Weights of a small sound classifier: log mel input, layers 12.
Rows from block 2 of a small sound classifier, named by matrix and row number. Rows with one number belong to one neuron. Each number is 200 + 40 x the weight over its row's rms, rounded and kept within 0 to 999. All counts start at 0.
After each neuron's rows are labels from the 100 clips, of 14976, where the neuron reaches its highest value: "responds to" is what is common among them; "lies over" is the class under the peak. Only what is clearly more common there than usual is listed. The data: synthesized solo parts of chorales (CocoChorales).
# fc1: MLP up (model.blocks.2.mlp.fc1.weight, 1152x384), inputs 128-255
# fc2: MLP down (model.blocks.2.mlp.fc2.weight, 384x1152, transposed), outputs 128-255

fc1.184,227,142,228,156,194,154,180,217,195,250,254,189,216,132,192,120,201,246,243,158,203,184,159,218,211,176,223,232,203,136,242,221,197,173,222,236,203,198,146,228,198,216,153,258,199,153,153,271,254,266,238,185,168,180,211,207,225,168,192,255,240,217,209,234,237,212,268,212,186,281,194,207,195,217,280,200,176,139,206,168,278,202,190,258,277,200,227,200,157,200,292,131,197,143,156,240,138,154,230,230,170,245,240,203,192,203,208,203,259,196,222,281,155,169,227,281,157,193,187,217,204,122,150,163,212,138,219,266
fc2.184,221,209,156,217,168,172,214,201,120,185,234,173,214,190,259,229,214,191,177,159,225,195,214,290,232,252,153,260,186,240,203,156,149,175,168,228,175,247,178,245,238,194,205,224,198,203,172,206,188,170,250,156,157,224,207,214,190,261,187,265,285,172,180,200,129,211,114,213,215,169,265,219,201,218,151,237,240,157,121,299,193,172,129,215,247,232,244,173,174,263,106,218,229,190,289,271,274,185,150,170,166,172,261,185,189,208,219,188,188,249,257,191,175,218,235,241,179,183,67,216,207,184,194,225,213,195,256,179
responds to: cello; note F4
lies over: silence

fc1.330,180,236,172,181,126,177,231,181,110,202,98,278,181,217,258,179,218,215,146,199,198,146,166,213,222,159,165,170,166,252,242,231,151,142,169,212,173,136,219,181,139,239,183,159,184,122,224,221,241,220,218,173,252,199,177,248,179,236,143,179,249,188,271,228,217,212,267,130,207,209,189,111,127,272,204,220,166,256,202,236,215,244,143,171,179,222,157,139,173,186,251,173,207,188,174,178,184,149,227,175,234,212,192,212,284,226,141,192,151,189,187,199,150,264,225,220,196,157,180,132,153,215,152,174,199,227,253,184
fc2.330,168,198,157,214,259,189,211,194,232,236,155,212,195,180,266,198,215,179,219,163,177,205,171,209,283,181,157,212,263,269,254,224,256,226,224,231,157,213,204,191,216,215,208,232,253,178,264,190,234,162,125,153,149,147,225,254,167,171,179,187,243,197,165,113,179,310,220,213,187,159,263,224,196,255,129,206,207,217,130,195,174,207,210,142,173,151,64,126,154,212,175,167,263,252,252,201,197,205,195,173,156,190,176,141,248,182,148,171,168,193,161,206,164,278,235,215,221,137,134,233,132,227,131,239,191,247,236,192
responds to: double bass; note B3; note C#4
lies over: B3

fc1.749,203,207,208,222,231,226,272,249,149,169,289,234,167,240,184,207,219,236,194,107,218,225,182,168,161,229,170,247,241,217,264,194,163,136,180,238,186,170,221,151,159,142,166,231,171,158,182,219,208,178,261,207,186,264,262,239,124,276,151,206,95,235,204,161,203,144,197,162,209,238,186,209,235,214,142,275,155,218,189,223,244,220,141,258,111,150,180,199,183,164,189,158,170,210,224,227,222,246,202,226,233,145,205,171,169,171,210,144,210,171,191,203,289,221,224,160,236,103,174,141,122,209,226,132,155,224,221,291
fc2.749,208,175,187,138,195,210,204,160,250,214,216,166,183,192,219,228,195,170,267,242,218,216,200,232,266,164,224,228,216,161,288,174,181,229,230,165,226,224,210,201,181,224,174,201,323,215,205,125,230,284,213,112,249,121,209,203,193,194,190,182,232,183,224,212,157,170,199,159,256,186,261,225,279,277,196,187,218,172,140,230,175,192,248,136,227,190,200,111,180,219,133,191,298,227,273,226,170,201,168,157,139,236,184,210,208,251,167,227,89,80,177,132,180,265,220,126,209,239,150,225,173,206,155,196,152,219,217,178
responds to: horn; note G#4; note A#4; note G4
lies over: silence

fc1.463,194,199,145,195,225,164,205,263,229,157,252,224,221,206,259,195,252,205,230,308,199,216,307,193,167,187,179,188,134,164,136,162,175,179,216,209,154,201,136,271,201,300,217,155,292,213,158,202,251,239,204,198,233,212,158,242,154,206,185,223,150,197,282,299,171,232,80,200,209,198,176,232,187,272,163,215,180,170,244,201,169,250,227,264,203,215,213,236,180,168,215,129,192,248,205,165,169,175,138,151,219,225,264,189,189,184,167,234,129,197,201,157,180,191,173,219,216,261,190,259,232,249,132,251,184,215,276,261
fc2.463,204,172,247,201,213,179,292,147,167,195,165,168,209,176,145,195,221,203,202,148,207,168,127,165,233,182,257,189,252,225,166,233,263,213,229,196,200,259,236,147,181,125,144,245,183,154,213,221,146,205,219,213,185,215,202,150,228,199,205,171,207,217,162,106,221,232,298,188,245,282,235,217,190,133,254,137,183,207,227,171,180,136,112,169,208,215,108,215,148,225,208,297,153,201,204,151,224,232,294,200,200,233,160,246,230,253,203,216,197,257,227,227,198,186,275,163,215,205,188,185,177,188,262,197,177,148,166,167
responds to: viola; note D4; note C#4; note C4
lies over: silence

fc1.450,219,240,254,250,231,208,126,212,175,245,196,178,189,125,187,181,233,204,225,238,201,209,209,246,290,170,180,156,167,120,220,202,201,223,220,164,218,210,281,99,152,186,183,180,199,161,215,167,239,176,199,238,178,253,225,248,197,239,233,237,166,178,181,166,235,222,175,198,237,231,216,180,220,194,213,149,240,162,158,167,293,278,241,160,155,233,140,138,199,278,241,204,143,193,289,195,177,203,194,199,230,173,218,258,187,238,146,180,197,196,227,201,228,206,253,129,214,191,227,203,236,215,112,249,195,263,182,213
fc2.450,291,208,174,244,263,201,217,104,167,153,123,161,164,152,170,242,156,154,128,228,244,263,174,271,189,208,138,180,257,189,154,187,133,272,212,136,157,164,180,203,167,193,190,168,222,221,175,267,151,263,194,173,192,120,158,199,246,210,214,240,222,229,221,174,230,215,173,98,209,209,197,239,245,163,204,206,189,243,202,202,170,195,177,170,232,188,192,213,199,222,203,206,120,235,206,257,236,232,252,159,155,263,197,99,188,160,208,214,182,281,160,150,186,178,180,150,235,261,234,140,158,237,187,169,237,281,161,273
responds to: horn; note B4; note A4; note A#4
lies over: silence

fc1.406,233,130,184,242,197,188,221,187,242,190,259,208,184,155,167,153,211,227,136,183,269,200,210,248,146,228,157,171,191,246,241,229,192,204,168,152,213,170,235,221,158,278,181,233,219,172,204,138,269,217,202,230,193,188,222,87,189,183,186,126,196,144,201,129,195,237,186,204,199,209,293,193,199,225,223,151,217,213,198,228,138,197,186,173,229,171,172,219,215,250,137,153,197,111,204,213,186,171,250,246,224,267,240,193,171,182,221,237,241,240,195,247,213,168,264,216,195,197,206,157,176,185,149,200,192,197,178,241
fc2.406,221,226,198,149,199,205,169,222,157,282,142,191,181,182,284,165,217,123,269,188,143,140,196,231,215,175,211,221,217,220,197,224,189,199,287,244,163,159,95,248,226,188,226,130,162,220,218,264,184,144,234,263,174,178,216,258,253,242,114,200,250,256,255,248,207,211,271,180,194,204,189,240,220,119,213,173,239,220,236,131,202,196,202,209,234,216,284,234,208,199,274,233,228,258,152,227,205,221,111,110,219,149,185,219,201,231,155,185,177,188,218,182,189,259,179,194,186,166,232,249,177,253,214,167,207,208,160,174
responds to: flute; note E5; note D#5
lies over: silence; E5

fc1.446,129,230,134,277,182,148,232,223,202,194,191,133,190,163,172,218,175,165,242,163,275,185,169,177,197,186,187,179,227,191,236,178,200,189,240,264,198,168,196,187,257,218,166,210,185,210,236,170,206,189,235,201,189,246,238,176,208,170,190,216,191,154,179,143,219,134,184,289,224,171,232,170,240,190,305,217,198,235,182,243,239,248,249,240,214,202,142,169,239,144,252,134,223,215,181,185,145,229,213,365,272,148,144,216,230,180,256,232,236,224,203,179,257,200,234,185,133,228,180,241,181,209,161,219,182,231,249,206
fc2.446,108,141,170,179,201,257,192,198,188,171,201,216,226,174,168,178,195,179,277,234,138,222,190,201,271,146,187,139,220,177,225,248,227,158,195,257,188,140,219,212,208,254,255,186,136,160,214,187,255,193,136,267,199,225,206,164,170,166,134,175,130,198,256,169,207,156,146,216,131,146,211,155,232,234,225,182,163,141,202,250,238,235,125,179,185,170,228,225,174,163,205,210,193,172,192,204,159,200,165,158,238,191,253,181,157,149,185,207,228,153,260,117,137,234,209,215,241,205,197,155,203,187,185,155,246,261,215,158
responds to: horn; note E4; note D4; note F4
lies over: silence

fc1.534,202,226,182,219,222,181,200,217,166,199,125,142,191,244,224,120,212,204,227,297,179,283,197,196,202,242,219,258,235,167,202,232,115,249,197,186,232,183,217,227,251,216,232,245,228,181,206,186,195,232,146,200,178,175,235,152,218,137,247,201,151,166,224,275,136,135,210,198,257,192,157,125,221,158,228,110,185,182,218,247,199,158,139,227,127,250,234,201,176,221,220,278,219,261,209,203,148,214,192,213,242,206,207,228,214,176,167,160,233,178,190,166,171,228,202,203,264,259,232,181,196,209,193,213,170,227,236,184
fc2.534,195,225,229,135,272,247,196,213,244,250,215,223,213,153,179,248,232,155,235,106,198,237,210,209,230,192,189,118,193,266,239,206,235,170,215,230,186,168,175,229,145,187,159,198,183,217,180,256,214,210,243,202,226,228,188,242,152,219,176,169,232,228,188,86,193,269,195,209,209,201,238,245,119,235,223,205,214,213,178,148,172,157,202,160,202,196,210,188,189,177,186,136,147,60,247,253,224,148,129,187,148,231,169,153,113,213,185,245,149,280,270,242,219,203,215,243,140,145,209,205,214,172,214,187,259,139,142,127
responds to: horn; note A#4; note B4
lies over: silence

fc1.424,185,170,208,241,207,233,166,217,184,157,213,241,164,157,210,153,232,221,172,145,126,158,237,261,244,213,152,210,204,205,266,206,123,216,221,201,204,263,249,195,225,169,218,185,263,193,125,264,244,220,184,237,204,246,197,159,121,206,249,183,238,182,188,202,158,284,244,179,165,170,248,225,259,217,247,236,197,156,206,174,200,231,168,233,218,123,231,177,163,147,228,101,238,96,228,172,209,201,221,222,266,229,239,163,249,199,250,158,244,239,223,232,207,199,148,145,204,210,250,199,213,216,216,227,141,190,158,289
fc2.424,217,194,234,241,152,261,216,229,228,157,266,189,238,241,257,161,156,154,162,206,293,245,180,294,167,175,209,169,222,238,232,165,168,175,209,140,169,260,219,217,169,288,250,235,272,176,279,158,168,278,267,219,150,215,212,201,175,212,168,195,209,262,183,166,181,221,176,246,197,221,218,226,163,124,213,169,221,173,226,185,182,209,264,184,151,247,210,233,235,168,263,136,244,218,261,214,206,195,229,208,219,160,173,265,178,213,172,195,240,179,241,199,205,229,140,238,197,215,213,170,246,198,238,194,198,231,212,228
responds to: violin; note C#5
lies over: silence

fc1.14,230,106,196,193,202,190,187,153,261,235,190,243,203,184,197,133,252,262,138,230,187,119,264,154,215,164,230,210,195,194,179,143,156,265,198,99,132,239,202,251,199,250,250,221,202,230,182,158,191,265,220,234,111,159,262,200,201,230,186,220,159,211,245,206,211,230,184,157,173,247,182,150,179,233,233,175,211,170,258,227,181,234,237,166,130,181,208,189,237,221,260,196,186,160,240,179,165,184,246,245,253,220,191,212,148,227,301,203,123,195,223,214,171,300,205,224,242,266,200,175,213,174,137,297,156,148,138,178
fc2.14,179,213,202,178,222,192,191,201,170,215,204,254,223,189,230,223,178,180,212,184,216,254,135,181,183,203,213,171,216,161,200,207,202,187,236,254,238,241,212,192,215,193,205,143,184,125,196,314,224,150,173,188,259,240,171,207,202,101,226,144,228,183,124,87,252,227,260,206,180,127,189,254,185,150,225,182,176,237,230,208,156,183,177,250,218,226,259,216,159,203,205,244,256,269,188,173,209,173,148,199,210,230,191,155,219,151,163,199,287,258,182,149,206,107,173,103,131,85,212,265,218,258,306,151,206,145,209,144
responds to: violin; note G#4; note G4; note A4
lies over: silence

fc1.376,155,217,203,122,123,199,238,206,211,170,216,217,189,213,194,167,199,178,234,166,242,250,242,132,162,119,170,250,129,219,181,168,238,179,259,161,137,211,148,163,213,201,265,198,230,181,185,159,209,241,283,190,238,246,131,197,130,245,218,159,241,254,242,238,170,247,213,176,114,145,196,221,206,179,208,220,170,226,226,182,177,241,196,256,262,246,191,187,154,83,281,198,211,185,167,275,206,181,215,206,237,302,155,139,213,201,143,249,240,239,220,174,210,168,202,220,122,125,309,198,170,244,151,216,178,244,177,130
fc2.376,275,248,211,196,247,213,232,209,125,223,209,209,242,183,190,254,193,227,168,261,195,125,160,185,220,221,280,183,232,172,148,155,227,124,292,169,231,217,208,221,162,189,136,241,119,164,251,226,181,274,184,206,233,217,140,170,153,228,180,117,189,218,242,142,192,182,132,122,241,297,203,130,231,205,232,211,177,255,187,208,208,206,149,111,229,122,191,179,124,253,209,271,169,227,185,189,175,216,218,172,233,131,170,235,177,271,221,189,151,147,218,210,208,182,152,224,234,266,168,201,206,176,139,143,195,220,99,139
responds to: viola; note G4; note G#4; note F4
lies over: G4; G#4

fc1.426,242,186,203,200,198,159,213,159,216,200,237,256,232,251,246,205,220,212,246,185,218,278,211,209,167,173,199,231,128,212,152,214,216,239,123,241,155,211,254,196,173,204,240,207,224,78,152,246,189,181,150,178,201,236,274,194,152,212,237,170,160,212,306,197,189,234,280,189,200,240,165,254,196,232,228,167,187,189,172,165,247,126,191,181,212,196,235,228,240,215,275,238,232,160,233,228,236,141,232,208,241,184,196,77,208,271,187,216,198,199,151,184,153,198,251,206,205,184,216,169,164,225,221,194,196,234,108,203
fc2.426,197,124,211,192,207,193,169,205,214,272,165,216,220,136,163,193,184,203,147,203,222,179,196,208,178,132,148,175,214,185,233,168,267,188,235,247,238,213,106,227,185,252,235,184,226,235,205,202,159,237,208,165,161,175,151,142,205,196,203,169,283,171,242,192,219,227,158,226,188,162,188,123,226,174,236,238,203,255,179,254,179,203,212,217,202,205,254,136,232,223,120,194,192,174,195,236,125,270,197,122,201,200,269,246,191,185,176,180,255,144,250,189,212,218,85,165,172,242,162,226,210,190,184,118,227,133,270,195
responds to: cello; viola
lies over: silence

fc1.434,225,142,194,195,162,249,254,256,184,185,189,161,194,180,178,245,245,179,228,183,196,178,236,209,144,260,165,306,205,188,211,159,160,220,225,179,226,182,183,226,191,179,204,220,208,170,146,176,235,178,198,239,192,216,193,185,171,150,162,214,164,165,147,240,183,205,215,178,146,281,234,226,206,261,193,131,265,166,188,181,222,226,195,201,196,182,283,209,144,225,207,187,156,260,186,206,240,191,192,198,217,273,252,245,168,247,256,266,228,170,180,191,204,184,166,267,243,228,195,180,148,258,313,207,189,207,257,259
fc2.434,197,288,210,235,194,260,241,202,240,168,216,158,214,263,260,132,172,123,214,201,197,238,247,86,128,216,181,193,173,270,158,208,140,228,257,197,204,254,228,179,233,193,186,238,197,283,215,166,146,252,240,168,181,184,116,220,240,195,189,217,281,146,168,297,159,226,204,165,215,219,138,182,229,225,274,218,258,201,172,225,152,195,231,197,148,141,282,257,136,164,181,186,160,110,130,187,197,154,189,188,183,225,138,245,154,210,176,161,222,235,236,193,229,232,199,210,146,214,177,266,146,218,174,233,178,221,174,292
responds to: violin; note C#5; note B4
lies over: silence

fc1.723,157,239,222,113,196,191,176,183,203,204,151,183,161,153,166,149,210,182,230,123,282,196,252,177,199,199,204,214,116,149,245,251,196,220,213,225,128,277,238,228,168,184,210,215,228,171,304,303,228,220,185,231,158,166,172,134,184,254,164,164,205,170,219,162,208,151,193,174,144,265,87,257,202,250,239,157,230,122,216,170,173,235,96,228,211,228,113,162,134,183,207,187,129,276,178,224,237,209,230,306,157,206,232,236,161,200,127,264,151,204,222,279,252,257,249,247,204,236,268,233,203,221,197,188,247,178,240,180
fc2.723,228,167,224,212,169,235,183,144,234,212,217,210,201,261,201,291,200,283,194,218,184,192,277,190,154,213,203,222,266,237,252,160,181,187,140,172,248,232,190,248,280,222,235,192,286,246,96,183,204,255,214,142,231,201,267,188,275,189,265,205,205,182,168,211,188,169,224,191,252,150,210,209,126,230,184,244,151,255,204,239,210,228,232,187,226,203,230,222,178,200,234,210,290,151,249,231,126,225,152,156,145,178,256,140,237,200,257,158,243,196,205,82,167,151,164,168,265,196,120,179,246,222,241,237,166,194,182,190
responds to: violin; note E5; note F#5; note D5
lies over: silence

fc1.22,171,132,182,150,191,237,222,184,191,196,209,212,189,135,208,239,242,112,193,180,186,184,201,214,189,169,176,195,173,213,312,161,213,172,173,182,192,165,191,194,137,279,212,211,177,216,166,228,209,253,253,229,196,167,233,196,123,214,269,183,276,171,222,190,235,185,227,180,231,221,180,241,174,211,224,201,221,234,138,254,177,201,179,163,180,153,202,165,216,187,226,212,225,166,199,226,182,229,215,231,178,243,260,233,229,152,184,279,217,167,271,216,253,222,199,219,271,225,133,185,225,213,199,172,235,204,197,216
fc2.22,202,228,146,172,165,173,209,216,211,207,226,202,209,209,197,199,249,184,202,177,199,250,154,178,167,190,229,162,248,280,207,166,200,134,224,257,160,182,139,265,251,165,215,193,162,225,178,195,188,179,213,171,227,168,194,252,185,222,183,198,264,165,328,219,249,300,245,227,195,167,179,239,163,172,212,115,214,231,153,186,205,148,233,144,179,210,156,177,163,285,137,154,196,224,233,235,213,238,199,171,176,191,243,203,227,89,264,213,132,201,164,168,146,223,138,232,180,219,179,152,182,191,189,217,173,221,177,181
responds to: double bass; note B3; note A3
lies over: B3

fc1.373,178,175,240,118,217,170,196,183,164,226,242,197,193,176,176,241,161,207,197,177,223,196,167,197,124,216,182,152,223,238,225,220,171,224,204,174,225,160,157,239,276,231,153,232,138,132,148,238,283,181,214,217,192,292,290,229,215,204,234,188,198,236,242,171,150,247,157,160,199,229,205,215,216,210,187,292,157,297,152,184,213,251,164,165,159,125,217,169,226,134,138,253,212,222,263,198,235,235,254,243,237,156,169,217,149,138,157,247,301,130,265,175,216,179,272,117,221,119,204,208,222,206,224,155,263,200,218,200
fc2.373,240,219,194,247,181,230,198,226,240,190,197,182,201,251,227,184,240,176,215,253,234,163,206,254,219,178,180,227,151,163,164,201,254,197,203,267,190,268,308,249,178,202,145,151,243,270,203,176,233,257,247,245,237,154,164,182,194,195,146,245,129,135,208,190,232,162,207,259,229,206,192,212,188,207,226,175,209,151,187,207,233,96,251,177,193,159,150,289,193,249,186,132,279,213,266,237,156,207,222,173,216,234,215,210,243,233,241,228,144,212,191,234,134,223,189,213,167,241,258,220,163,107,203,274,189,209,198,237
responds to: horn; note G4; note F4
lies over: silence

fc1.18,212,165,220,177,267,163,278,135,179,223,163,164,111,153,266,177,220,274,233,190,199,145,157,106,209,258,225,195,258,203,240,172,174,193,180,247,106,239,186,155,219,171,184,186,188,149,157,213,204,218,192,223,254,229,212,208,224,217,193,201,244,207,155,224,199,212,192,154,233,232,242,163,191,231,236,216,223,237,207,195,234,215,166,146,266,180,242,149,271,168,185,126,154,203,189,221,198,142,186,236,195,183,212,141,119,188,195,158,132,299,225,154,250,224,158,250,142,179,178,141,224,152,195,228,141,296,104,152
fc2.18,226,216,144,163,201,247,161,217,190,250,202,261,263,197,239,123,232,199,216,182,289,249,261,194,170,188,168,146,211,221,102,158,215,177,225,156,237,164,214,195,261,169,200,193,162,266,275,217,172,207,228,199,206,210,143,173,189,214,188,237,245,171,290,111,217,249,250,245,186,132,216,167,186,172,200,194,181,153,187,201,174,217,218,219,172,175,229,181,149,220,219,139,224,94,227,279,218,181,198,237,186,250,189,257,204,196,169,229,320,151,145,271,192,171,190,164,154,264,253,202,192,224,259,169,217,193,288,203
responds to: flute
lies over: silence

fc1.175,120,226,132,169,204,176,186,129,211,153,195,117,195,208,180,194,176,193,174,257,192,201,164,175,215,168,196,215,228,227,130,164,262,213,198,266,237,249,218,215,257,204,203,215,163,181,266,205,250,201,176,163,259,324,224,169,255,218,176,234,150,175,196,159,165,185,271,308,106,155,188,144,177,152,256,310,209,176,210,213,221,209,167,260,165,162,203,186,195,225,156,194,214,204,176,234,183,215,198,129,214,220,246,237,246,208,104,175,147,226,216,200,179,170,226,190,200,85,226,214,149,195,134,226,223,253,309,221
fc2.175,180,185,230,232,186,265,157,248,209,215,225,228,205,182,137,215,240,190,233,206,239,177,171,159,201,218,137,165,177,238,214,263,179,198,121,209,227,191,142,135,187,183,203,204,244,196,163,111,174,155,232,215,183,169,192,254,169,241,205,178,136,217,226,190,237,158,199,28,234,159,207,290,262,225,178,159,164,243,158,187,227,201,234,217,245,217,217,221,168,180,192,110,177,181,241,148,139,160,162,213,241,187,161,177,236,222,231,152,218,180,124,203,208,199,170,191,234,297,215,227,173,240,149,214,146,199,158,191
responds to: viola; note D#4; note D4; note C4
lies over: silence

fc1.594,217,156,194,199,193,226,195,246,176,174,231,233,113,171,165,228,217,189,162,231,91,214,238,214,224,191,175,199,169,186,228,180,193,274,211,160,182,151,196,167,232,139,157,223,157,212,206,204,176,201,278,214,223,189,181,178,160,263,222,214,223,163,168,206,228,178,230,272,204,203,153,154,222,260,169,166,177,172,311,226,174,193,232,181,233,193,214,156,223,149,185,167,172,209,167,199,228,188,229,128,183,160,200,163,257,170,200,184,129,175,150,228,217,242,236,174,240,153,160,225,83,195,217,238,190,222,129,232
fc2.594,238,243,181,161,272,157,228,136,152,193,186,166,270,254,211,203,215,233,215,186,215,191,159,156,187,231,216,220,157,212,191,147,241,105,217,190,191,231,213,218,285,208,209,134,287,182,173,184,184,208,200,209,176,189,174,178,215,174,216,183,202,167,157,181,256,179,194,126,242,212,197,163,175,167,265,184,215,178,189,191,250,210,164,233,176,228,206,208,154,283,192,222,243,188,226,213,166,205,267,202,190,171,166,195,130,161,168,202,244,230,222,159,176,121,150,151,156,179,201,120,250,181,213,127,149,120,239,156
responds to: viola; clarinet
lies over: silence

fc1.342,209,149,179,228,157,242,207,173,223,125,245,233,156,211,251,189,215,187,182,129,213,201,107,196,240,222,197,199,195,191,260,171,269,233,197,199,190,165,158,228,196,217,256,189,200,116,175,208,200,184,284,213,187,171,256,191,197,261,203,258,213,196,205,231,213,174,180,203,206,220,162,203,205,165,217,165,183,120,185,180,161,174,205,247,236,198,184,170,261,183,284,249,239,199,173,140,266,288,248,267,222,243,84,193,215,230,189,230,150,210,212,192,190,204,239,272,189,148,271,153,235,316,168,164,199,210,138,263
fc2.342,249,227,226,238,211,205,200,222,189,191,257,191,198,208,198,222,242,204,194,233,142,223,183,189,155,140,147,291,162,218,99,237,167,228,221,200,222,183,197,219,167,208,155,204,205,158,166,257,216,196,179,185,154,151,175,254,248,184,206,274,105,196,189,240,246,133,137,202,257,154,263,247,223,228,231,244,168,242,202,224,233,259,151,190,206,189,118,227,178,197,161,217,176,274,180,230,182,141,232,246,190,134,131,145,191,234,235,156,135,212,192,201,221,213,257,175,199,145,182,255,216,207,252,175,216,171,195,221
responds to: violin; note D5; note E5
lies over: silence

fc1.683,191,282,226,217,181,171,190,239,194,245,219,154,104,201,236,152,178,195,208,179,194,192,222,214,270,171,246,181,177,200,170,212,182,174,162,148,223,175,228,132,198,196,265,195,184,142,146,201,174,139,240,254,181,260,283,162,229,203,189,131,178,186,157,234,214,174,169,214,184,221,181,176,125,301,238,205,167,174,260,156,171,180,149,219,259,213,222,179,171,214,234,213,160,178,179,157,227,156,136,242,261,207,176,222,193,208,231,212,149,182,179,191,229,143,170,141,195,168,256,235,114,205,265,239,218,169,259,185
fc2.683,246,189,192,252,196,245,211,187,234,181,210,127,219,200,192,217,241,233,191,268,225,196,207,202,96,197,124,244,182,226,195,206,192,207,163,218,271,225,164,209,155,111,200,160,266,285,100,184,166,207,149,136,140,139,149,221,142,230,197,183,171,232,270,165,209,192,169,227,181,155,129,192,304,177,237,158,212,179,183,172,268,228,280,245,154,200,209,179,168,237,97,161,165,177,206,190,151,225,227,95,198,180,276,212,262,241,232,197,253,208,291,174,164,263,90,193,249,183,234,240,247,142,215,219,239,230,156,288
responds to: violin; note C#5; note D#5; note G#4
lies over: silence

fc1.758,241,236,249,223,196,204,181,326,152,252,192,238,215,138,197,168,108,235,224,162,141,184,172,158,186,240,286,175,259,164,187,232,190,183,192,156,216,205,190,204,159,202,226,254,164,166,169,157,256,236,181,164,260,212,267,150,224,184,201,195,222,144,233,214,220,208,165,194,212,152,186,168,201,262,233,133,226,77,193,238,203,232,159,216,285,170,240,182,152,183,188,221,195,186,152,205,108,212,189,220,202,275,180,148,227,133,200,256,235,134,248,223,229,144,213,206,199,193,100,178,156,161,253,239,215,189,160,233
fc2.758,201,214,174,197,203,220,216,153,119,174,253,187,168,242,203,217,211,183,192,255,218,211,191,192,212,209,179,207,204,227,187,176,217,172,208,218,191,233,220,185,205,248,143,135,187,205,194,210,151,185,206,244,127,248,250,169,209,242,192,193,157,246,253,238,176,169,122,133,161,259,180,179,228,149,150,259,148,271,209,139,229,167,259,181,132,191,144,180,277,199,164,190,218,149,210,213,232,203,235,158,249,142,217,230,174,200,271,195,203,266,130,99,242,219,186,189,195,142,262,207,223,208,189,132,157,214,189,191
responds to: viola; note F#4; note G4; note G#4
lies over: F#4

fc1.324,170,232,217,238,172,185,190,239,210,216,197,132,110,271,171,258,247,186,143,208,233,146,193,221,240,217,244,187,233,221,194,232,165,283,167,241,123,218,237,174,236,205,221,203,149,200,217,193,196,205,263,221,186,268,209,187,198,218,253,210,100,224,223,153,171,194,231,230,168,200,167,136,186,176,263,115,259,190,148,199,268,242,226,195,178,134,186,211,163,215,203,258,183,166,220,205,171,193,221,210,218,159,223,224,144,225,192,237,216,191,212,201,199,251,183,235,112,253,103,127,222,267,253,250,171,180,166,187
fc2.324,224,232,207,159,266,209,189,179,154,223,151,247,280,190,214,169,146,231,193,174,215,203,197,210,159,68,206,189,220,198,215,180,185,149,199,207,169,226,193,240,226,185,156,212,210,183,210,244,149,234,188,173,189,155,143,262,206,130,134,211,221,252,157,207,206,231,151,162,191,205,233,282,228,182,211,241,206,213,234,220,111,151,118,193,253,217,216,197,276,211,181,193,262,227,239,166,259,191,93,163,179,230,159,223,208,187,119,208,186,193,229,194,182,202,165,174,218,217,166,278,218,140,185,182,245,178,184,184
responds to: violin; note F#5
lies over: F#5

fc1.481,151,152,206,185,176,142,200,100,143,182,138,219,247,211,249,212,199,227,234,167,182,159,195,240,146,240,187,191,163,138,231,184,262,171,221,202,190,128,230,184,170,220,183,144,161,152,181,202,138,282,300,176,198,171,164,177,158,177,224,252,210,214,213,201,185,197,224,150,243,147,159,161,143,233,186,224,212,240,226,209,201,206,213,176,157,250,156,162,169,148,245,173,141,219,265,195,166,231,167,136,204,157,160,196,279,174,198,147,156,142,214,163,199,245,232,188,172,239,182,160,164,237,160,196,185,173,167,214
fc2.481,189,131,157,185,178,166,203,219,246,226,165,220,210,142,182,181,222,153,163,203,187,281,238,190,196,190,167,118,244,285,247,193,222,151,212,226,217,149,243,214,202,170,224,140,161,215,233,221,219,161,126,168,185,154,189,271,224,195,187,173,235,234,223,123,221,280,254,207,203,223,254,211,227,269,184,222,241,241,163,286,178,270,200,120,167,211,134,186,183,229,141,160,262,276,168,223,165,182,194,164,152,237,191,200,207,146,196,147,158,221,199,193,237,216,186,201,215,159,138,170,163,165,200,216,160,262,215,246
responds to: double bass; note B3; note G#3
lies over: B3